config.yaml
translate: 0.12
embed_dim: 256
encoder_layer_scale_init: 1.0
encoder_slots_per_expert: 1
text_encoder_causal: true
text_encoder_inner_norm: false
Rows from block 8 of the image encoder of a small contrastive image-text model, named by matrix and row number. Rows with one number within an expert belong to one neuron, the router's apart. Each number is 128 + 24 x the weight over its row's rms, rounded and kept within 0 to 255. All counts start at 0. Numbers have three digits each.
Before each expert's rows are labels from the 100 images, of 14976, where the router gives the expert most weight on average: "top examples" is what is common among them. Only what is clearly more common there than usual is listed. The data: photos of plants and fungi (iNaturalist).
# router: slot weights (encoder.blocks.8.mlp.router.weight, 16x192, trained with AdamW), inputs 0-95
# up: expert up (encoder.blocks.8.mlp.up, 16x96x192), inputs 0-95
# down: expert down (encoder.blocks.8.mlp.down, 16x192x96, transposed), outputs 0-95

# expert 10
top examples: order Lamiales; family: Plantaginaceae; text has "veronica"; text has "speedwell"
router.10:158154114140117157117093089131162136105135155121178141112130114082100163128084111139148109151168112126159143110108110135140161102135118145161113147135117149160141107147151139111085144123117126116133090075076134147116159155149118156156087124139141135114116090141107135143144124116132130162
up.0:106134137098114115086096101150180171106119090086123150167113113121122110133112111119121145154131083136141142128104149139121127118164159108135165132171186136091107111130141071138130124153123127105130083158126133104099131179122115111123164158158125170115122168135148144161114101110160128149
down.0:106119158127179135105136147140110110137143133110146130149133131092154110111141161098128096124084124120153137106090108113103114142119116100078139144163114095111107161132121115118154105118115106143150118141139118135088161137145161163133080114113132087120132121110124134114108136174114162168
up.1:148119135128129083152143147118135116065124134092154131132144122133118110109133101163138156066132171116157160142124118120115103130142118137112088169166120124150187171173140190116099144118125087148132126138116130119091146095125129123119182117144134105152122157130182153136117138115147137165
down.1:169113125129182160134135121117128134113114175135079145166150127135130130118095124124153159147109069134130113124146122102154112106111140127115135160062108103119124101121139122107136119140087164132132136108107146119149128087133102141110101112122117161120135136096146102125135108094156131130
up.2:092125099147174136121128100143115141158153146112117118169113104157081148142141156110134082125126102175169138125111112117131146164150125072120140141169150126105129159147171148122148144128132101147120126157165119115095109135129135068094153113118112121127168161102127129219135162138090119110
down.2:117092163105124093117103149153147128146158156118168123137089116162159118138113122161107139166122139146124114121137130112135173129122134086113128174132130130091146111151094104131138053157157149114138139155120176112149131133151149140110149155155125179119112098131106103137127138148136129144
up.3:114122122143107137138127132132125152109187119117071128131162134139139137094130156110151122122175136114138131121106159124049164132105161176134126112092118110120156111104130158167090094133145122103132130146157167121133121184104081120174131136112152094151144143154161164139137097095155165137
down.3:133127147103149089138132150128133114110107160167131121116156123150120161094146122099131136110151143156060130160108134135111142129096110126110148116136117150130091102134115136074151110172120156132108140117149110133129100179132114126148111147097141169104110159119118112166142150122149134103
up.4:139115108134125148148140141140123087126146130110125133141121118115122171156122124140128083099121104150129112139140116105122101114111126129123194141139197131121101099125133120140054101157090090118104140129076126132123135144133109160103128136107149125143148177130151097126152116148120108128
down.4:152100129146143140154088117132118140117137124107158133068169095127082151140134141135148123127164142147137104105084151141125127139157142217137122159147107095180126147141118137129128100134127111104125127107122174125129166164111113117125119166140106136165165138118121099135112090127084140181
up.5:137148159108116158137127095131112095119095123107158113155147158160171154150078158114154151146151132133127122179117154121142116124197150140126065150134111093180118155111079113143128112101130140139159105114176170121084115114106172125154165133121123128159109123117121118120140141125138150094
down.5:083149121092077138105101128113125130126101151138106125149126123122161125092103128122117103084106181113067111151144085137184099152148175139158093122132098099143134120172152133127141170129130120133095093110134144152156154104126143128157123102095140117137148096136133137121143122143123146100
up.6:109152111149129149130087101154125132130144119164106142105120105149110142135146158111134141151114132109129064087098104141084157146164147156126122109123113109165180153158111143143157178124138163136176121124137138117107123065145164127113123114124146120108169108140107129160133162141123145054
down.6:155123115175119105125104181124088097117108139109137126146124147107170155142131102114152126154140130108127134102106124127131126127097173094131141105160136113121117143095094130122157138131137106115111094113104155132131078086107124141170153127109091119107123179084066109116105152131152109128
up.7:120094125127116125137142140138138138109129134130117067140160169133110149123123137084135161122151148088114152189118137109087129137112116124105166144151155134084089101148112133146087147167118139183114140118091126118129108130107140153151152110137114134135116162083167102152128105139087112103
down.7:116081106114107186120137136131124127166160105095139113094162103129161156119081084122124095123104131113130147116132134153108119158098120106118163112124143115135162137097123161106123101091143148104110195128111141141091100146134154145106151138156083125055130114123105106133104106137111161125
up.8:063119170111125122146088141130171090145148123135049124114149121166141111153102164098123113142122121174144113169135139099084109144080148123108088122141087146137119117138154120171108092164125167153155132112153127146143125115148135141119100121147097128198135120101106142110114125144113135132
down.8:104114132133120088145135115133117157136087182140145134084160138116152107152121114120121134066109140133075101126136096118129152066139148128139093106140110130166092131134125113116150130100121106130177124166134146135168112166182159142116117128114150147102139108139130110166138089135130111164
up.9:159127136138135133106138091149106130199117100120110100111161102120166128169147071107127157129126131138104108126132135119109166142143146137118101118117130183107165093116157115119114091075140153127137141119145121135096152100133113110090156164120150124125176135105169095093131136107151140103
down.9:084132136101117139102123171145157141132141140178110143116115155136107096160147178137118110109122124127113116140098146131151164084148170139132073153175153118124108174122111149116130162120121126147165111100136095174148155085121123145158128110114103104169191154116118117115119111117114113093
up.10:147127139079172113130121116139165114136120139109147148117132175151154122100129101133144111133108120122105114110099115105146089127072143159114152139156147095129085134124164106102097130153128172143107107089153154142146115147138158091130085155142130121123097101109169155155103115080110081128
down.10:157149170116108132131176126142155112131095122099183142133117147114123156117164167147120103111104113142127142112144091121095141139190074169132112147098174121138155147125154150108151115128155160138120144142110133088147132151101106151130131116141171096081096127140155130106121133142158103122
up.11:105125129115123175090177097123108147144131098146182152118097116150114152121094130103148141108126120122090136139130146132132116113144133085133113129090172118078162116119136142124142109131124137085127136099117145123124127102146126120178148123107145121075135087167158111167159168133144120145
down.11:148135124127121161143135138105108144160111120178092141131145091129132140104150094133108092131130106185099123125121136163120106125146133092149126128138153105163108098139095118133121092113123092104142113132143123135116132161143122156097129107113134164195101113115110144114136122106097145117
up.12:141108110101137128136101093141159107150137110125122155107149141158105132112119147083110122102154150134156106104101137105133125214146092158140143124151126113164145172095124121156165118135182125139145126158097093048102137128130149107130123154138132119110092119139069159076117108129118162135
down.12:144139127148109084139156093105084133097147181136145120095105127118141113099112120161119106132163174158103082147128129146108124150172129079135115104137120119108118110192113139133143145110101109121091124120123100104136130124100135107141075129119156181132131134131101155143117157122153142136
up.13:139169156135157120109166156128087119125135132106171139107165143102144113143128094124146104141139059135131135175155129157136127111128097080127180121117148131139113121139088109150168119156154115124196141127130131157126160157115122142140103112113120125103159149114084155137153176159127126149
down.13:085124126138137156144113170126131134077157114130126125173159059114135141160152131128122127115091141128139113152124144115141126122116136129133109109095122125189147130106109103137104128166168139143180075109164105171106115154133138098134123086080114133133144147113125120150069127115134127128
up.14:123122115106189095081118123121143141112110095118115144126137163151118113119133157092126103167109130147111118111133153102153100132126164114097147137148112101125133171094136173122181109126105122157135129121145142180124127180159126127138114150130138113110155127101120122140084108099094148174
down.14:124124119125076180125134136090057128084050131153100155122083141180131114132117123185138138155120105113095122094153105144119167121115130172121134096120141174128093117146103140143115096178134112117064084117093133156147137138126106084151145084124149140135093126152148130099119119123128111139
up.15:116124137114116112168149126136125100136143120132124196114158128095143089116110149164109119154115133129127135154121118161136135145110114132160124102083146124099166088087126116133121097105077119099127099180127086124144124167130130156168139125136164119142110139139114099118158110172123147144
down.15:125072121129093177106125144138123125119131106156108128132109128137143134145074115122143142144149100096165125137161101138131194082119139175115179112159144117145110111156081116136160153143093148139082127124145120150120134163136149139126110171127110144102123131121123129130147096086134131139

# expert 0
top examples: order Asterales; family: Asteraceae
router.0:157122130109098155119094090137131133093102132112159135126148165151146118174120155160119173113097085117126130110110142112116144105130119102171093163113123143149147141145157124138086128161143186127115139096132142147148139145101118116116141093090155115081074101149146123108124117150141119079
up.0:132134088134123136108116122162194148118122123138135165104137152158149130107144123146136086151113145096165108123143137133117153124137135129112144149179122122114163182162140148130149107115153125124110129097161110138131113160116111074115114141127127106106151101131110123128121175123156152154
down.0:131108168151145122171116134175112139164137114130169134099164173143146096157132092102157120126143104089108127140094146146116162136155126110157100123125090148105157131159121135142122117121101118096132158136141163140128085117179144151132153170122145132135139099086103119094165140136133196127
up.1:129131094140139110093109128129158113082092152110137147127165123141151124144130143105165109160123160128151132158184114158143102131175115179118141122169093113117142108149128101143130161137119110120153132127128122176121103124182093147148090129105139133148131117117098156140125110147116111098
down.1:135161102126127162112130124145089127126153120125162112124117197112148122130089087116126095142113140113122125128121134123164100150089161128182103147153120143129131121119144144131100117109141075102134136091177111102122124158106176104130133124146106097126143121121092182137159143114134170176
up.2:139129142101121115126130135116128132142101135140144086128132109122096171182097157112148131137124151126134093114112107147123140147105116128140116155157117128137173117150132133108098142121115122139094094110169112189132139115152120127163111127110106187142151123178111122101088190113163112120
down.2:159114110072166105085113102089154167103110143083159068129121135143158117070132128137111149144121109114130152142148135177129111125136139136166135184109085112101163100096148140114130177115139155137155143140093121097148138139162103123090102132144134109139145121149144124148136134128125137115
up.3:170106110126143106132120084119149107129109158142172145146137145083152151161138127107126131108101143105121127143173175159122127156121140107114138150111104156156117172097159147107091126103117129108116132102106149155073129110090147110111183116112106154103125091099154137147117145092128145126
down.3:104147131154159131145110175113142109118138122119102111149110135145141139125111129141090148122132144123141104111148137122128116068165076115106087117131180162157109109109168133175120137135075138135133109130158140127096128159106116091133138107118127158134098123115173144136067141107142151129
up.4:135136142113115058160107124113139150132098130124134094114130116072107121126140144170152114135120133110088125118131099124169126086189141127168158133123114095152149099105137128126091164121106120133140117098126124086136135126126141149182077106106121180186129107140133142149116185084151155115
down.4:121161073188106124117159173103092183128094123144137139102127100119079131156160144126126078135129121144124106134094136119108155081108143148164098118136075108159135127109115149112117164075123119162130113137105134105102167156155114113139116136110128129117101153121149128172140092105134100099
up.5:076107146149125129137084123137152130185136138222123079130149117151077142062109138096135099133131094145089143116198111089112133121105121110124117142125092120135139107141149126163145126137094095144150117143121110105150148130121142129135123135082142127084124154119115154151169127121137085133
down.5:120149150134088138158092125112118131134151093118140146122120083125189122126106166104121128101122096162151102134123124086142107155138104134105095106113058156122115128183164126132124137069114087102143142146159128178148153098157108151122130146163124134167135158103126163126128087104133086093
up.6:186110105110119176165134085137110096108120120099093117129123147158133169129092141137152132102090053137137156110089142105098123174146126138142163131123149092141111094092159129110091153162115131087150091121117108129116124189148120097108131146135089124152121164158141138133112112120113136147
down.6:105099160126122142153127145155121105125158113100092146179120120170112131124152146113092123145125182135128145139101113123118121138119155110129141188105176180142090127147131100132132170128134144174116076133144109117129131112117165149123127147130147118126165094139114152126101144110092149124
up.7:151121125146093103133144111113105115144132138121112101124140140141151106102184105125133120143122106111106156113141103114084129122132145097202127156140157122136126094156096141137190141117163146139120133142119114115094119129160131103163096156131109080102106139181130161122121101102137154144
down.7:126122129131157161122174118165127157137152121113146168129136156113101108171113120135108100116108098142126126098115103111112153158115137123123159126153109135135123108115138121165142097122201145124128116133073112142118119102150154158089115139104141113116150141169138137174164131120108154139
up.8:098098154175170136168108146135100180117112105131104099154112097165137140145131118152131123116123109158133150132147105141150111097099131141139106145127157114132167086114084080156165117101148130117125124141124096110153151101143126073086109136132151153100128174110068134117151113129184121091
down.8:166130064111137150142132110131149106097083146103123150135125101140135121130112113151142141149132081147121133151156152157129113128094150135100142149131127121114115117084124122184137082160046125149121146147136119125135123120124120129105149105120139128106147132111115132134164064162140123178
up.9:119134078173123139112133133132141122142110135095083125139127132095157112114154138158121132165135127128119127141105135136150148121105114158197154114089151089148121126131116097168128100069122115113139146121155121106121136090154118112122088135111130132094106142144098104095124121189131095153
down.9:140129073156139136118153155152152155145145114094127126103099167116124073139107138116127125154134093163151116132139123082146116099128134149134166095124099086160124137088149109200092144143096144117111124170100109117130143161099130110142094116159126094137110075111135119088125168106121120134
up.10:133111104134142174085129137133157105131156180158106133128169066128116121098139065099138140121113124082160096140136151161132132132142111126180135127088135129101120104148139120103120135132134144128176121114123139189176116120124131161131104122185124138095166154158106126145102110104148145152
down.10:147129138096139113081109111135123129118108101121167095089127125181084141135077131119144136132122128112116170091116145125093110136119148153088102122088134117135176144092132100120148101183114085159091137188117152121119081132149155093124145119167117156149123150113133100152107129153167117155
up.11:118142144146129171143130145111085137093127140102158103144186128130083122150115156136122109098119121107116121115135154134129121115130147066131179101088089086121121143156144155141135126138120144144082100147146121095142148142148090070140145142145093108143135161158109143129125110139132143158
down.11:153093131147104115147149120132076135061090134128120142131133099136106127113119141122127121150131133121097084122153114125094082178164127143152133139122124127085128169116156162173112132136089111133140093170132123181114109129157105103127147102101137144102116133121120088159124145139147167146
up.12:084141110177118111098154076109123096152134129141112065098184106107168111144136128128164153133159144118079155151124106143124139169105136118154170108123150129113128105105124146139120113196093156110103137111155135119122178128115127166109079178084126140147108174116160119177128118135085114131
down.12:131132098153110087143143106166150108148136119131102128161163134123141143106117145111147076106119183131167116142177094130151155088141122156125135097133081131161110114154142118082097132118105167079101113126119139094170102103147114090138073125106147096112099139091112102094124097123104161117
up.13:114121103116130075147114089099109107113123097134129105139103095123104071079125156116152158132155128137097076157136116119134170146156106146130155106113126144105097112150128136154108101177115144115101108128125122130151139117139128124139091124096158123096139140141110111116173122174153124084
down.13:134150138129129104162090118094184095104147115159114136143118129111143142119094128123141137149096107123111108132118084103137136128108117140073134096131064124118100133118107163156135149171145139113090133099092115107153107099130112130101112105115106108095116149123118141129122150134145121139
up.14:117127132146100125097161147145110121116066129118141130111144120119117147163115145094133074160179143125142095099117101139113080122113110105152151144164153131158091134121155125108142131161168077126122144172121121138099135141125116114115132132153079134115113141122126148133128201130122121100
down.14:129098141130096105118157112120112137180133070132134158100155165140125149138112112108144126111148164102132110113085141111145154160105113141128148149177151175137129175161157141071176105139154105112098116096127164131112132073144122144088129117119112107089132163161139108067115131151121143158
up.15:180117099161173119155146111119067123104150134146088091109130143049096109176113093118191141109112105159137109154166101116095129157133081085124131091126126122114122159122129115108123141151107145129133129128124137108132092135154141120103147127107098124128144138165110077139138142112157134148
down.15:114130125081185132140112122137121126106134134135128168139174127107130144132130142171166111150143138136129106168141136120149135093091113149110190139126186126145094121152117110129140098148140145140129069113167121118137109105136064167156110106149126116150132122143141136087085133130137102126

# expert 5
top examples: order Asterales; family: Asteraceae; text has "common"
router.5:150141094124119053106094112125121083093144158116129168145146100118136167104164100135115109136136156122155123147115107129082134121121138141140126100116118136137117096114160130117157116108116126140119078113168126106074113139119134121106101132089079135135119121141118115109112134125156164125
up.0:118112095141183146135151114111150163132109113102115100128146099098121121135119121122118116145099086154114140143100145144135130112136161091086113108114110085151140121147121155128128124134176143185130103159086132150102138144102152114083101133156131124145102123124107180152098128103086128069
down.0:102097173109162123125142109132102112106172143155152173117141129150114102133127114144115149168084102104131131137114144096136155113101112127104138118164090123146126158128128096103120164084099096149121149116128098097168083060110124124119166125173121135160120135108139152121156149118109080095
up.1:108116121148131102174146138114125092111136128118149099115098084166138147145127111095128134117129110152105152114146157118105094120140104122121136155151119155137109102129149123143109138136088144124132155128130111133133140118135127144066092146165143083143156171148130158146122137159110139118
down.1:161098157123133126096109108129112159152138131122089145166114113147109142163115155104135167123093138157090123123112122135137119100141079098089123134121138140149122097086114136067148147130137114117135145133130151138099086148105103126163164120131137145123117055125146082131123159101098143132
up.2:122099088134131151082148130168125113147157095111136130137130100137148147106134117087112131126127132149119130129160071162163173112122142125136112097166114164159141133166125136141100130122114124091139140142132114114148083156096154124122093142073102102086136170069132143169142103143086152103
down.2:130171096116136147176143110158107107146104097134113117146133084131128124106125108120157167155104175137125143110157078101107127140135121094121157082167149153138137094097104143106127130120130159135160136120128097126077122124114154119158130173141158167096123096127102169115178118150130111168
up.3:159119126116120141129132134123135122107133107119106126164142131120110167146118109108122121110146121110093131163130119118152132129103127086130117118134162147140117160150096148137138122121104095111123145155107095092097135164142132150108148140148115075132184099154131130149130163131162161162
down.3:150094115137110124144135128136105133142146092144109118118078150136158120141097140081179142169121135099164146106076119108138166120067152139107136125150148122139079111120159085116118095103166145168148154129100147139136118158091105117132097104139162129108138123152078068089121114137154130140
up.4:102123087113127154131130171109138126100125088106100075087131129086134153100137185137096136140138133105106157128149128126161160107092089137164149123134117196116129205111124102141119152123102113131119095153106103098196155108098115132113125102111143175109094127135088116154112151123156116121
down.4:165157103122131134108127098202114136124155086111119111137145109093147093093151140129115148158151157100104102129117143085139162091103134136119150124069095139126140091166104115128115140124111195127152134135141106167126159106150106110101127171132142144135143136136126129161125112149173128143
up.5:146107121087119127093096127122132155153143139094134171132130150132122159094165130158105123116110119148141150139097115127104142152125156164121205121163137106140100173162130154111111140125146145171127111064091095148173090110106112114134104112143122156076117112151108104115122114124145116109
down.5:127127126172136148145118092111162094116104083116177130140130146112104137141144126102120163127092170128114114135108101117151184127120106135133140146137140179108118101130104116141147148113136139133132060117073112103155146089122157145120138163107122087101117129170125132134072097080141127113
up.6:139140167177140116107142126114105070103108129105103052103157122161118134143138102115158146100141091165082148192154104114111072126086123125145119076158092113097123123133114120104147144109125097106130114149092108153115102138119146118156144145138120126112137071121124104156133100121120115130
down.6:157160076127119143131124137159093136162116122129086115096153130136129146158102103138143156173138089109139134112110117158100147149112103150137140136108134077113116131148154148142095096114131093144108151148117125118088120107143140096127150152142093179163151108121136078083111153100148138119
up.7:118132144112107097083115111117158144088121136173158148099089124137125119112132146135123146118105148161157126120184138135144132139152120158126105129164137124104141083131119104156114115147146122132134147109109158160132158094154117122100164114151111158083129123119162138174126085085141117115
down.7:128132123153129095094140125087080110112138131172138167198124129109161129109140103109137124146096143100082123147126090150135118096109145144088142127157139134100146105187102121109165154167123145137119113147146133068118125118141151152093121151120139083142150113167125112138105179153182124134
up.8:086090128085137140110121122137049138095134143138096160102113144131137124121110087130108130144145104125166146109154128096187109132143173123151109114133110177130143163131158128129157042114119120174099165093123168147107114126097124131151122139155124116132163117119153133071118107144103168108
down.8:149147119129112090086166144094133130098146150113145142131145112149114141177139128140164133083096173134112166104147085146152130171153134090132118143137106125116144122137107128099167119138124179128117108134117145156103164144124132124132162079105172094131142148107128151114101092156134152153
up.9:127138119138165107152137184127131097133095118132164157125143150135112118095124110124173170132144128106123148075154162061066136094146124199102136152153082148098131110103153112139112157121129172092113135149114132150138121109150103090138084102108152139103113141139148172145144136122107139164
down.9:162080175104121073132155092156096139119113142129151096141125138158139146148129123107161140106123126099106136151150124154085126098154116135122132134129151141153135140115121149151082198159127122122148115145122066122125141137162179124102100183108108130127093142126124119140161157077125135096
up.10:168113131125152114116159100152122151066147100162106181097185142118097114107142140125112153157136130143159094167099111107161101092100130135168097184111163136151116153132093100131114149123120126117092147143128090124134113152167124117179142099144114103123148137104108150122104129121095132123
down.10:133074169146130126134140163104140121079116146124132118164108129158120108152117110131110101104105136116145162123092110054115131097153171137118129084168111168103189106128119135093163120144132167138146109135125161106130114133134157101109084160147120113065153122150140092151109120153163120115
up.11:112057137100112138151147136107136089122126132122186189150149130126140142134130132101114138129119152084179106121092117125136151149153145144166134110121087102115130107120165150133145116123068132153155167139166132177117111149125119113155127149124109118094154143096087103148116141096114122148
down.11:150102188159128133122103121127086136118097097149177139106121132161085147145165120122121106100108147160142142084127103108112117158127105148100117122149128088162162182173137142098157121166164138144163116185151143116122122105146151132125154099146146083119121124164123138122155116122135128118
up.12:137122139165124187102126148115159143124153130115086176135080108111105102130137161129090068144101089140133131100131157139089123146119129137155077127124119167128127142133090138115142151143138150114140130140104120118155142079081133108137163136119117134154140144156134139129130174135137142080
down.12:099100103092095152151098125170146145121098127107091108124119109100130079100109161121112112143103159122113149120146093159132091108106148120107146135158117136112130186133188121094131094159149109171163116108098114146178148101092105136144147156146101135162101135102108125142145117118131176110
up.13:105098127100144145150157108125168111142155135127089149146130136094176134114117100113134163146120167113157114118159122160157123090124138123135089138146144152108104133120168092127118122154103106091107119142130166109110147110138121077116136111182119143115131140129085128121125129114156155135
down.13:114151163133127083155154120131104114141148146164127111127121130156094115140108127131182104078120173159134144143133124087184138137122144079140109135133177118105138092129133113136148122123170138142111120174125114089128162133126143117093139171154157113093132145107120143182171168132180122101
up.14:134113162120133136108118100128150110156175104116131104124147077118157176112129097114133137141150126097119131120122118109124144124143148119137149133110097150164169138122125095100107122156101145114164175146159123141141143110129127159141115116097077108116133164160101118146127091133092098103
down.14:145114089094102128122157147136104145104183073132139099111121141140140107101153154159154162140120160118135103135077117064118087174130132136107140139158165137151144092120084090119124133158119143128155090112087143108138140157136110143121116120135106131136118132140113149162140160172127126136
up.15:137095114071144147125121126114110135148168134154154110107112134139091124142114129084116152130105161142140140108113119160142152183094157147147135134131121117156124137124143088136109156114135115100072148111111107178156141147102133077056109155123149135153118136158112127143100103119139138167
down.15:122123114138124124118101133145142099171147128155113162137135147140122162126126156087153139116161101113095167177128161129121136119164098086138091129096137140124141111109104130072174160125147114115148140185135120114124161160148146122087126147082155112078142121149147156121153119099105083146

# expert 2
top examples: order Caryophyllales; family: Cactaceae; text has "yucca"
router.2:075112153118117096126143113111149158107121119118113142141108128100184094100150123161105087179095171143081084126134117119148146135131152151124133150157120111125114120142101150118095091100144107111166124135135107114155139123142100131110119158143111081108130111162125115113101118092114067094
up.0:130151110064130095111137154128117110115189135116090121115119114125106106127151147106125135131091128197120129154109115114150128149084121136181131071134117133111120138160144091164142131124156136097156144161111131145092136082191147082073128132111116125108140139144118102116127124160156166148
down.0:111181127143139128146153153099123149096158119151170118112141154149102177154107085155144135083124080133121126120130095124102117125130121136146114073138107114110151144152158124192130109120097115139163099140102120157115169175142160112123145109145149101094084104094154119145144119152140080132
up.1:169127131114134116166142101121126117134139134157143151082135146125119092122125120124175133124091142094131104154163111154157137136106095108130113080130096168092139122118148092103139143111100134126086114124066124141158105082142157134138118121162113157174130132152163152135088137153165122134
down.1:104123095141132139118107160123151136153170107135124133121141161082110129138110144112115114139079099131156112134119140087154125090129143112086163106151122133178156133142081070127122064148141105084121097132130156112133106163128147117103122147110110117135100116162111109106179138123124180159
up.2:133142135144150137118144129130135095119121172135159136128146118093102143106134098098160168130123144109139151154150132109106137151095125084173152146098121148137111138117112147097094088103117147166122148099108127145135109136108085128117126133103114085116131122106098126127110130168129100104
down.2:131129110148109142082138130127088126163052124113092121128084177074137114149131139145098129116143103134147123165111105106154095124144144158134126131134135133123111118154142155197139088150171115159136113161125099101144139175160121112125134122154130132112141135136101170134126143157174119126
up.3:075085136146081144101135121131084103112148117152148161121096139126122132129137135130095117141159147073117107100167138180105133112113071138145155165133109150157191090170143137112112150126099101112119105084166106145147156137124132121137173088132122166120097119088121146135130104143152130127
down.3:126109148146135124186110119166151151150136122108161097132136098126152154155136116114101092136114097112155079135128165141115151100170176107132138126083132072127128172135157129135157128136113118141117099124136112116115113131099137119113156151160118128112132178109165091099103113165128117120
up.4:118153153112104125140125150164183145102124092110158120123151116138124132151129093152112109095113152103142164123098162140130081157094103156128135142203101174105116133119144135154116067096113099142094141136133118146130145148153163141113110139159135125164129121132138117101149154096095155074
down.4:099079090127161168127124133095163124114179115155096133138134083144132145136142131114097146129139152123114131154099128131114169134142117150096120086136138168146112152141166121150091151117117136085114133111115121158127112143166130138097078141130093166079155100158085141102145098149136151192
up.5:141129136102131140152100131114160143102113114110091145133065155145083122111135178124142138142142130109140128125083116078171125112154156131128120156137151170146123115174141117154113094142102122124116095125108092071109165102086138113182153148147134088100134117136119100116178143135116117127
down.5:141119171138154116128135075122145135066095141141106097127078083166110131131134130143111137118138119144113120127137128088118127143161133081130099149139099153144138160110124150144146147148112135131123138149110135132165123164145079111146102135130112113167131113104155151129126115139126109125
up.6:155070145123144174141085215149146092158170121128127161140145094130098147073139131151113115155118127137130158115160096130121120117117157134142134165121160115151146151125100082116143144169109095116130114149093139138117105114104142120141120103139173148156148138126132112156088106148129124098
down.6:093135116087138136117133123144141088135124116150107094122097129150119151100144117167152144119116144149055117111094100136137133156160135081126087104151090178138155158128088159146130104113162123097138153111120135115165095137120136142123147174119134116084118129124105100129175093161145121185
up.7:138139121145146107115121103139148136200096123161128110133110102109092131167163150104124127151122091096117127066127133144144113100133122100111127096143097101121073185135113145159155120136142157143118143131108129153134166170086136126128142112117127101138124131116148110120120163139131121124
down.7:128104134130116101111106112126106167133144096126171170137097146137144146137133163121098141111117122123121122113089143138161169122139134172093142134103131140176135136161107142086168126128122159125126136143117171162120142137132120103144116081141150138178147125186114137110109142106124147095
up.8:105141132142115124151130144155143124154137101132175140183138137134107169154152142095140160094150090086160108125082118122118130134089106172166127131128105165102120127126107087142138107142132143173120166143107108145081156146110105114133149156117071143110114147089185114084118095105163126140
down.8:117174113118148181081135155154123137136120099154102137105109124129109140141097099107136157099145149129113101143091168103136125138107110149152124130130121135188135109108141186171192149137118102140165177133114132170138121064111116096133126120115132104116149100150165144149135121092092143125
up.9:106116159111075122138156118096180152119146150074162153082125105149148149113167114156122120127132109111121167129123091100110124130174100095158116093144103127173124112115116124110139158150094097117105093132114113127096177118125111097135092127139094162135106135146106116139115174087181165110
down.9:108122122119146167158107147128146133125099149106141140120140128126192151130117126093084146142150128106144121129141155149104076119128185104158097106114135117115161133092116099126144129100150082124155110128112135133140110115130161114157139124125129175158133118139100136145112134145145125104
up.10:132103164117102129130110163118095161162147139123125137093153149110166099147161163086119151135114083142159145155149128148149144110155154128123142070061128131109124138129139145126096129146129133133127115132156113121136095130136156146123139126134102130143138133132119161083149130084065148087
down.10:115105115113127161130156099112160113143099115105126080126138122107150119093117128097143162138138134169128108105121114145158132107094096136167144124150091138150131145128133103112088112155125176127106134147155134177139097118113124117152150081144154130148126114151128134130132128121122169196
up.11:136166124164131153169093115139161110122115101139124102164123134162077123115138109150076153131144083129145171087128163154151122170113140124142111140171142116133111084150122080120128131131137160147142084136096146124146097138153068142079142126163144143109138125113111143090113116140124159135
down.11:137148105116114162122121110139126129124143120158163135106102157101100060110156107138114165127134132142143093119150156105146165133106068111109164113113119118136134138136135113125109136123141141151137142134136123123130085121144150110133153167181099119132140056114161108147162083129122148105
up.12:172097122103123123148150045127151141175173103154145070119097108109097137101110103136122109099119138147121138093145155168130121171074068156075140136147107168113115151115143146104113135104112092149116170106112122139110116168112140096138147131075135152150116139149116118115128103165108103124
down.12:173077098133129137128147091103119146121172150114132152102076151145135207130116147124157148126138081072138118126096098112146161101166159087077111133151163150129132114115127148119147176117117153163142159145137133115089143119130120134126091159123123100141123160134107137126161130153113171154
up.13:130139110104115109148123104166139141142156077140152122159140188132119141114137148141137142150131154154130138123133124081155131118093107117127154149144128159089131145126106098132136123083122164207117108096147123100159122131129129099129108086101153110146080117128163136117141214158134144144
down.13:137131106109122155158120117127122116131100193156120151167128129138130160111111129106095108139120109113132121124145138150155169123121125103142164109119092090081153086146124161131128136177129128097136092137162099125182094158141079131175153149131139140110116124127132121160139107132150126087
up.14:150113103141080153156171115129130166131103124154146159151173122111124084137130128117162093110170084151118109179133127162086143090108158135122138098107126106134162145119129110146128098086173120139124110148193089116130145150123144110096093133156162117121098127167101125119145164105085140124
down.14:186132117101096149153127157137103101139122139151122111118118158151151123136147115119126162140129126115128081142112113133129113125108129138169148093137092131160139075123173121144136059115147114169124100124114071191130107121147117114133104103161136144131119141172156103100102134157101138112
up.15:166141116125162150106093146112151105119157115167103101160120162121112133152143145113123140134117129158121125160096100118126074130191143138104124102122163163112121052148106129104159165127114130102104109156106123097097147147156103134080099092168126130128138112109103155131107097139124085117
down.15:140131108091102169140141114101103153148149128134142112117144136126078142081137157098161146134140120119158126112130139138130096139126132088152131155132098180137133090090133104123140132135099111104153098136127141101144105103142156179086161165168125101145125140119132118129124142138074085154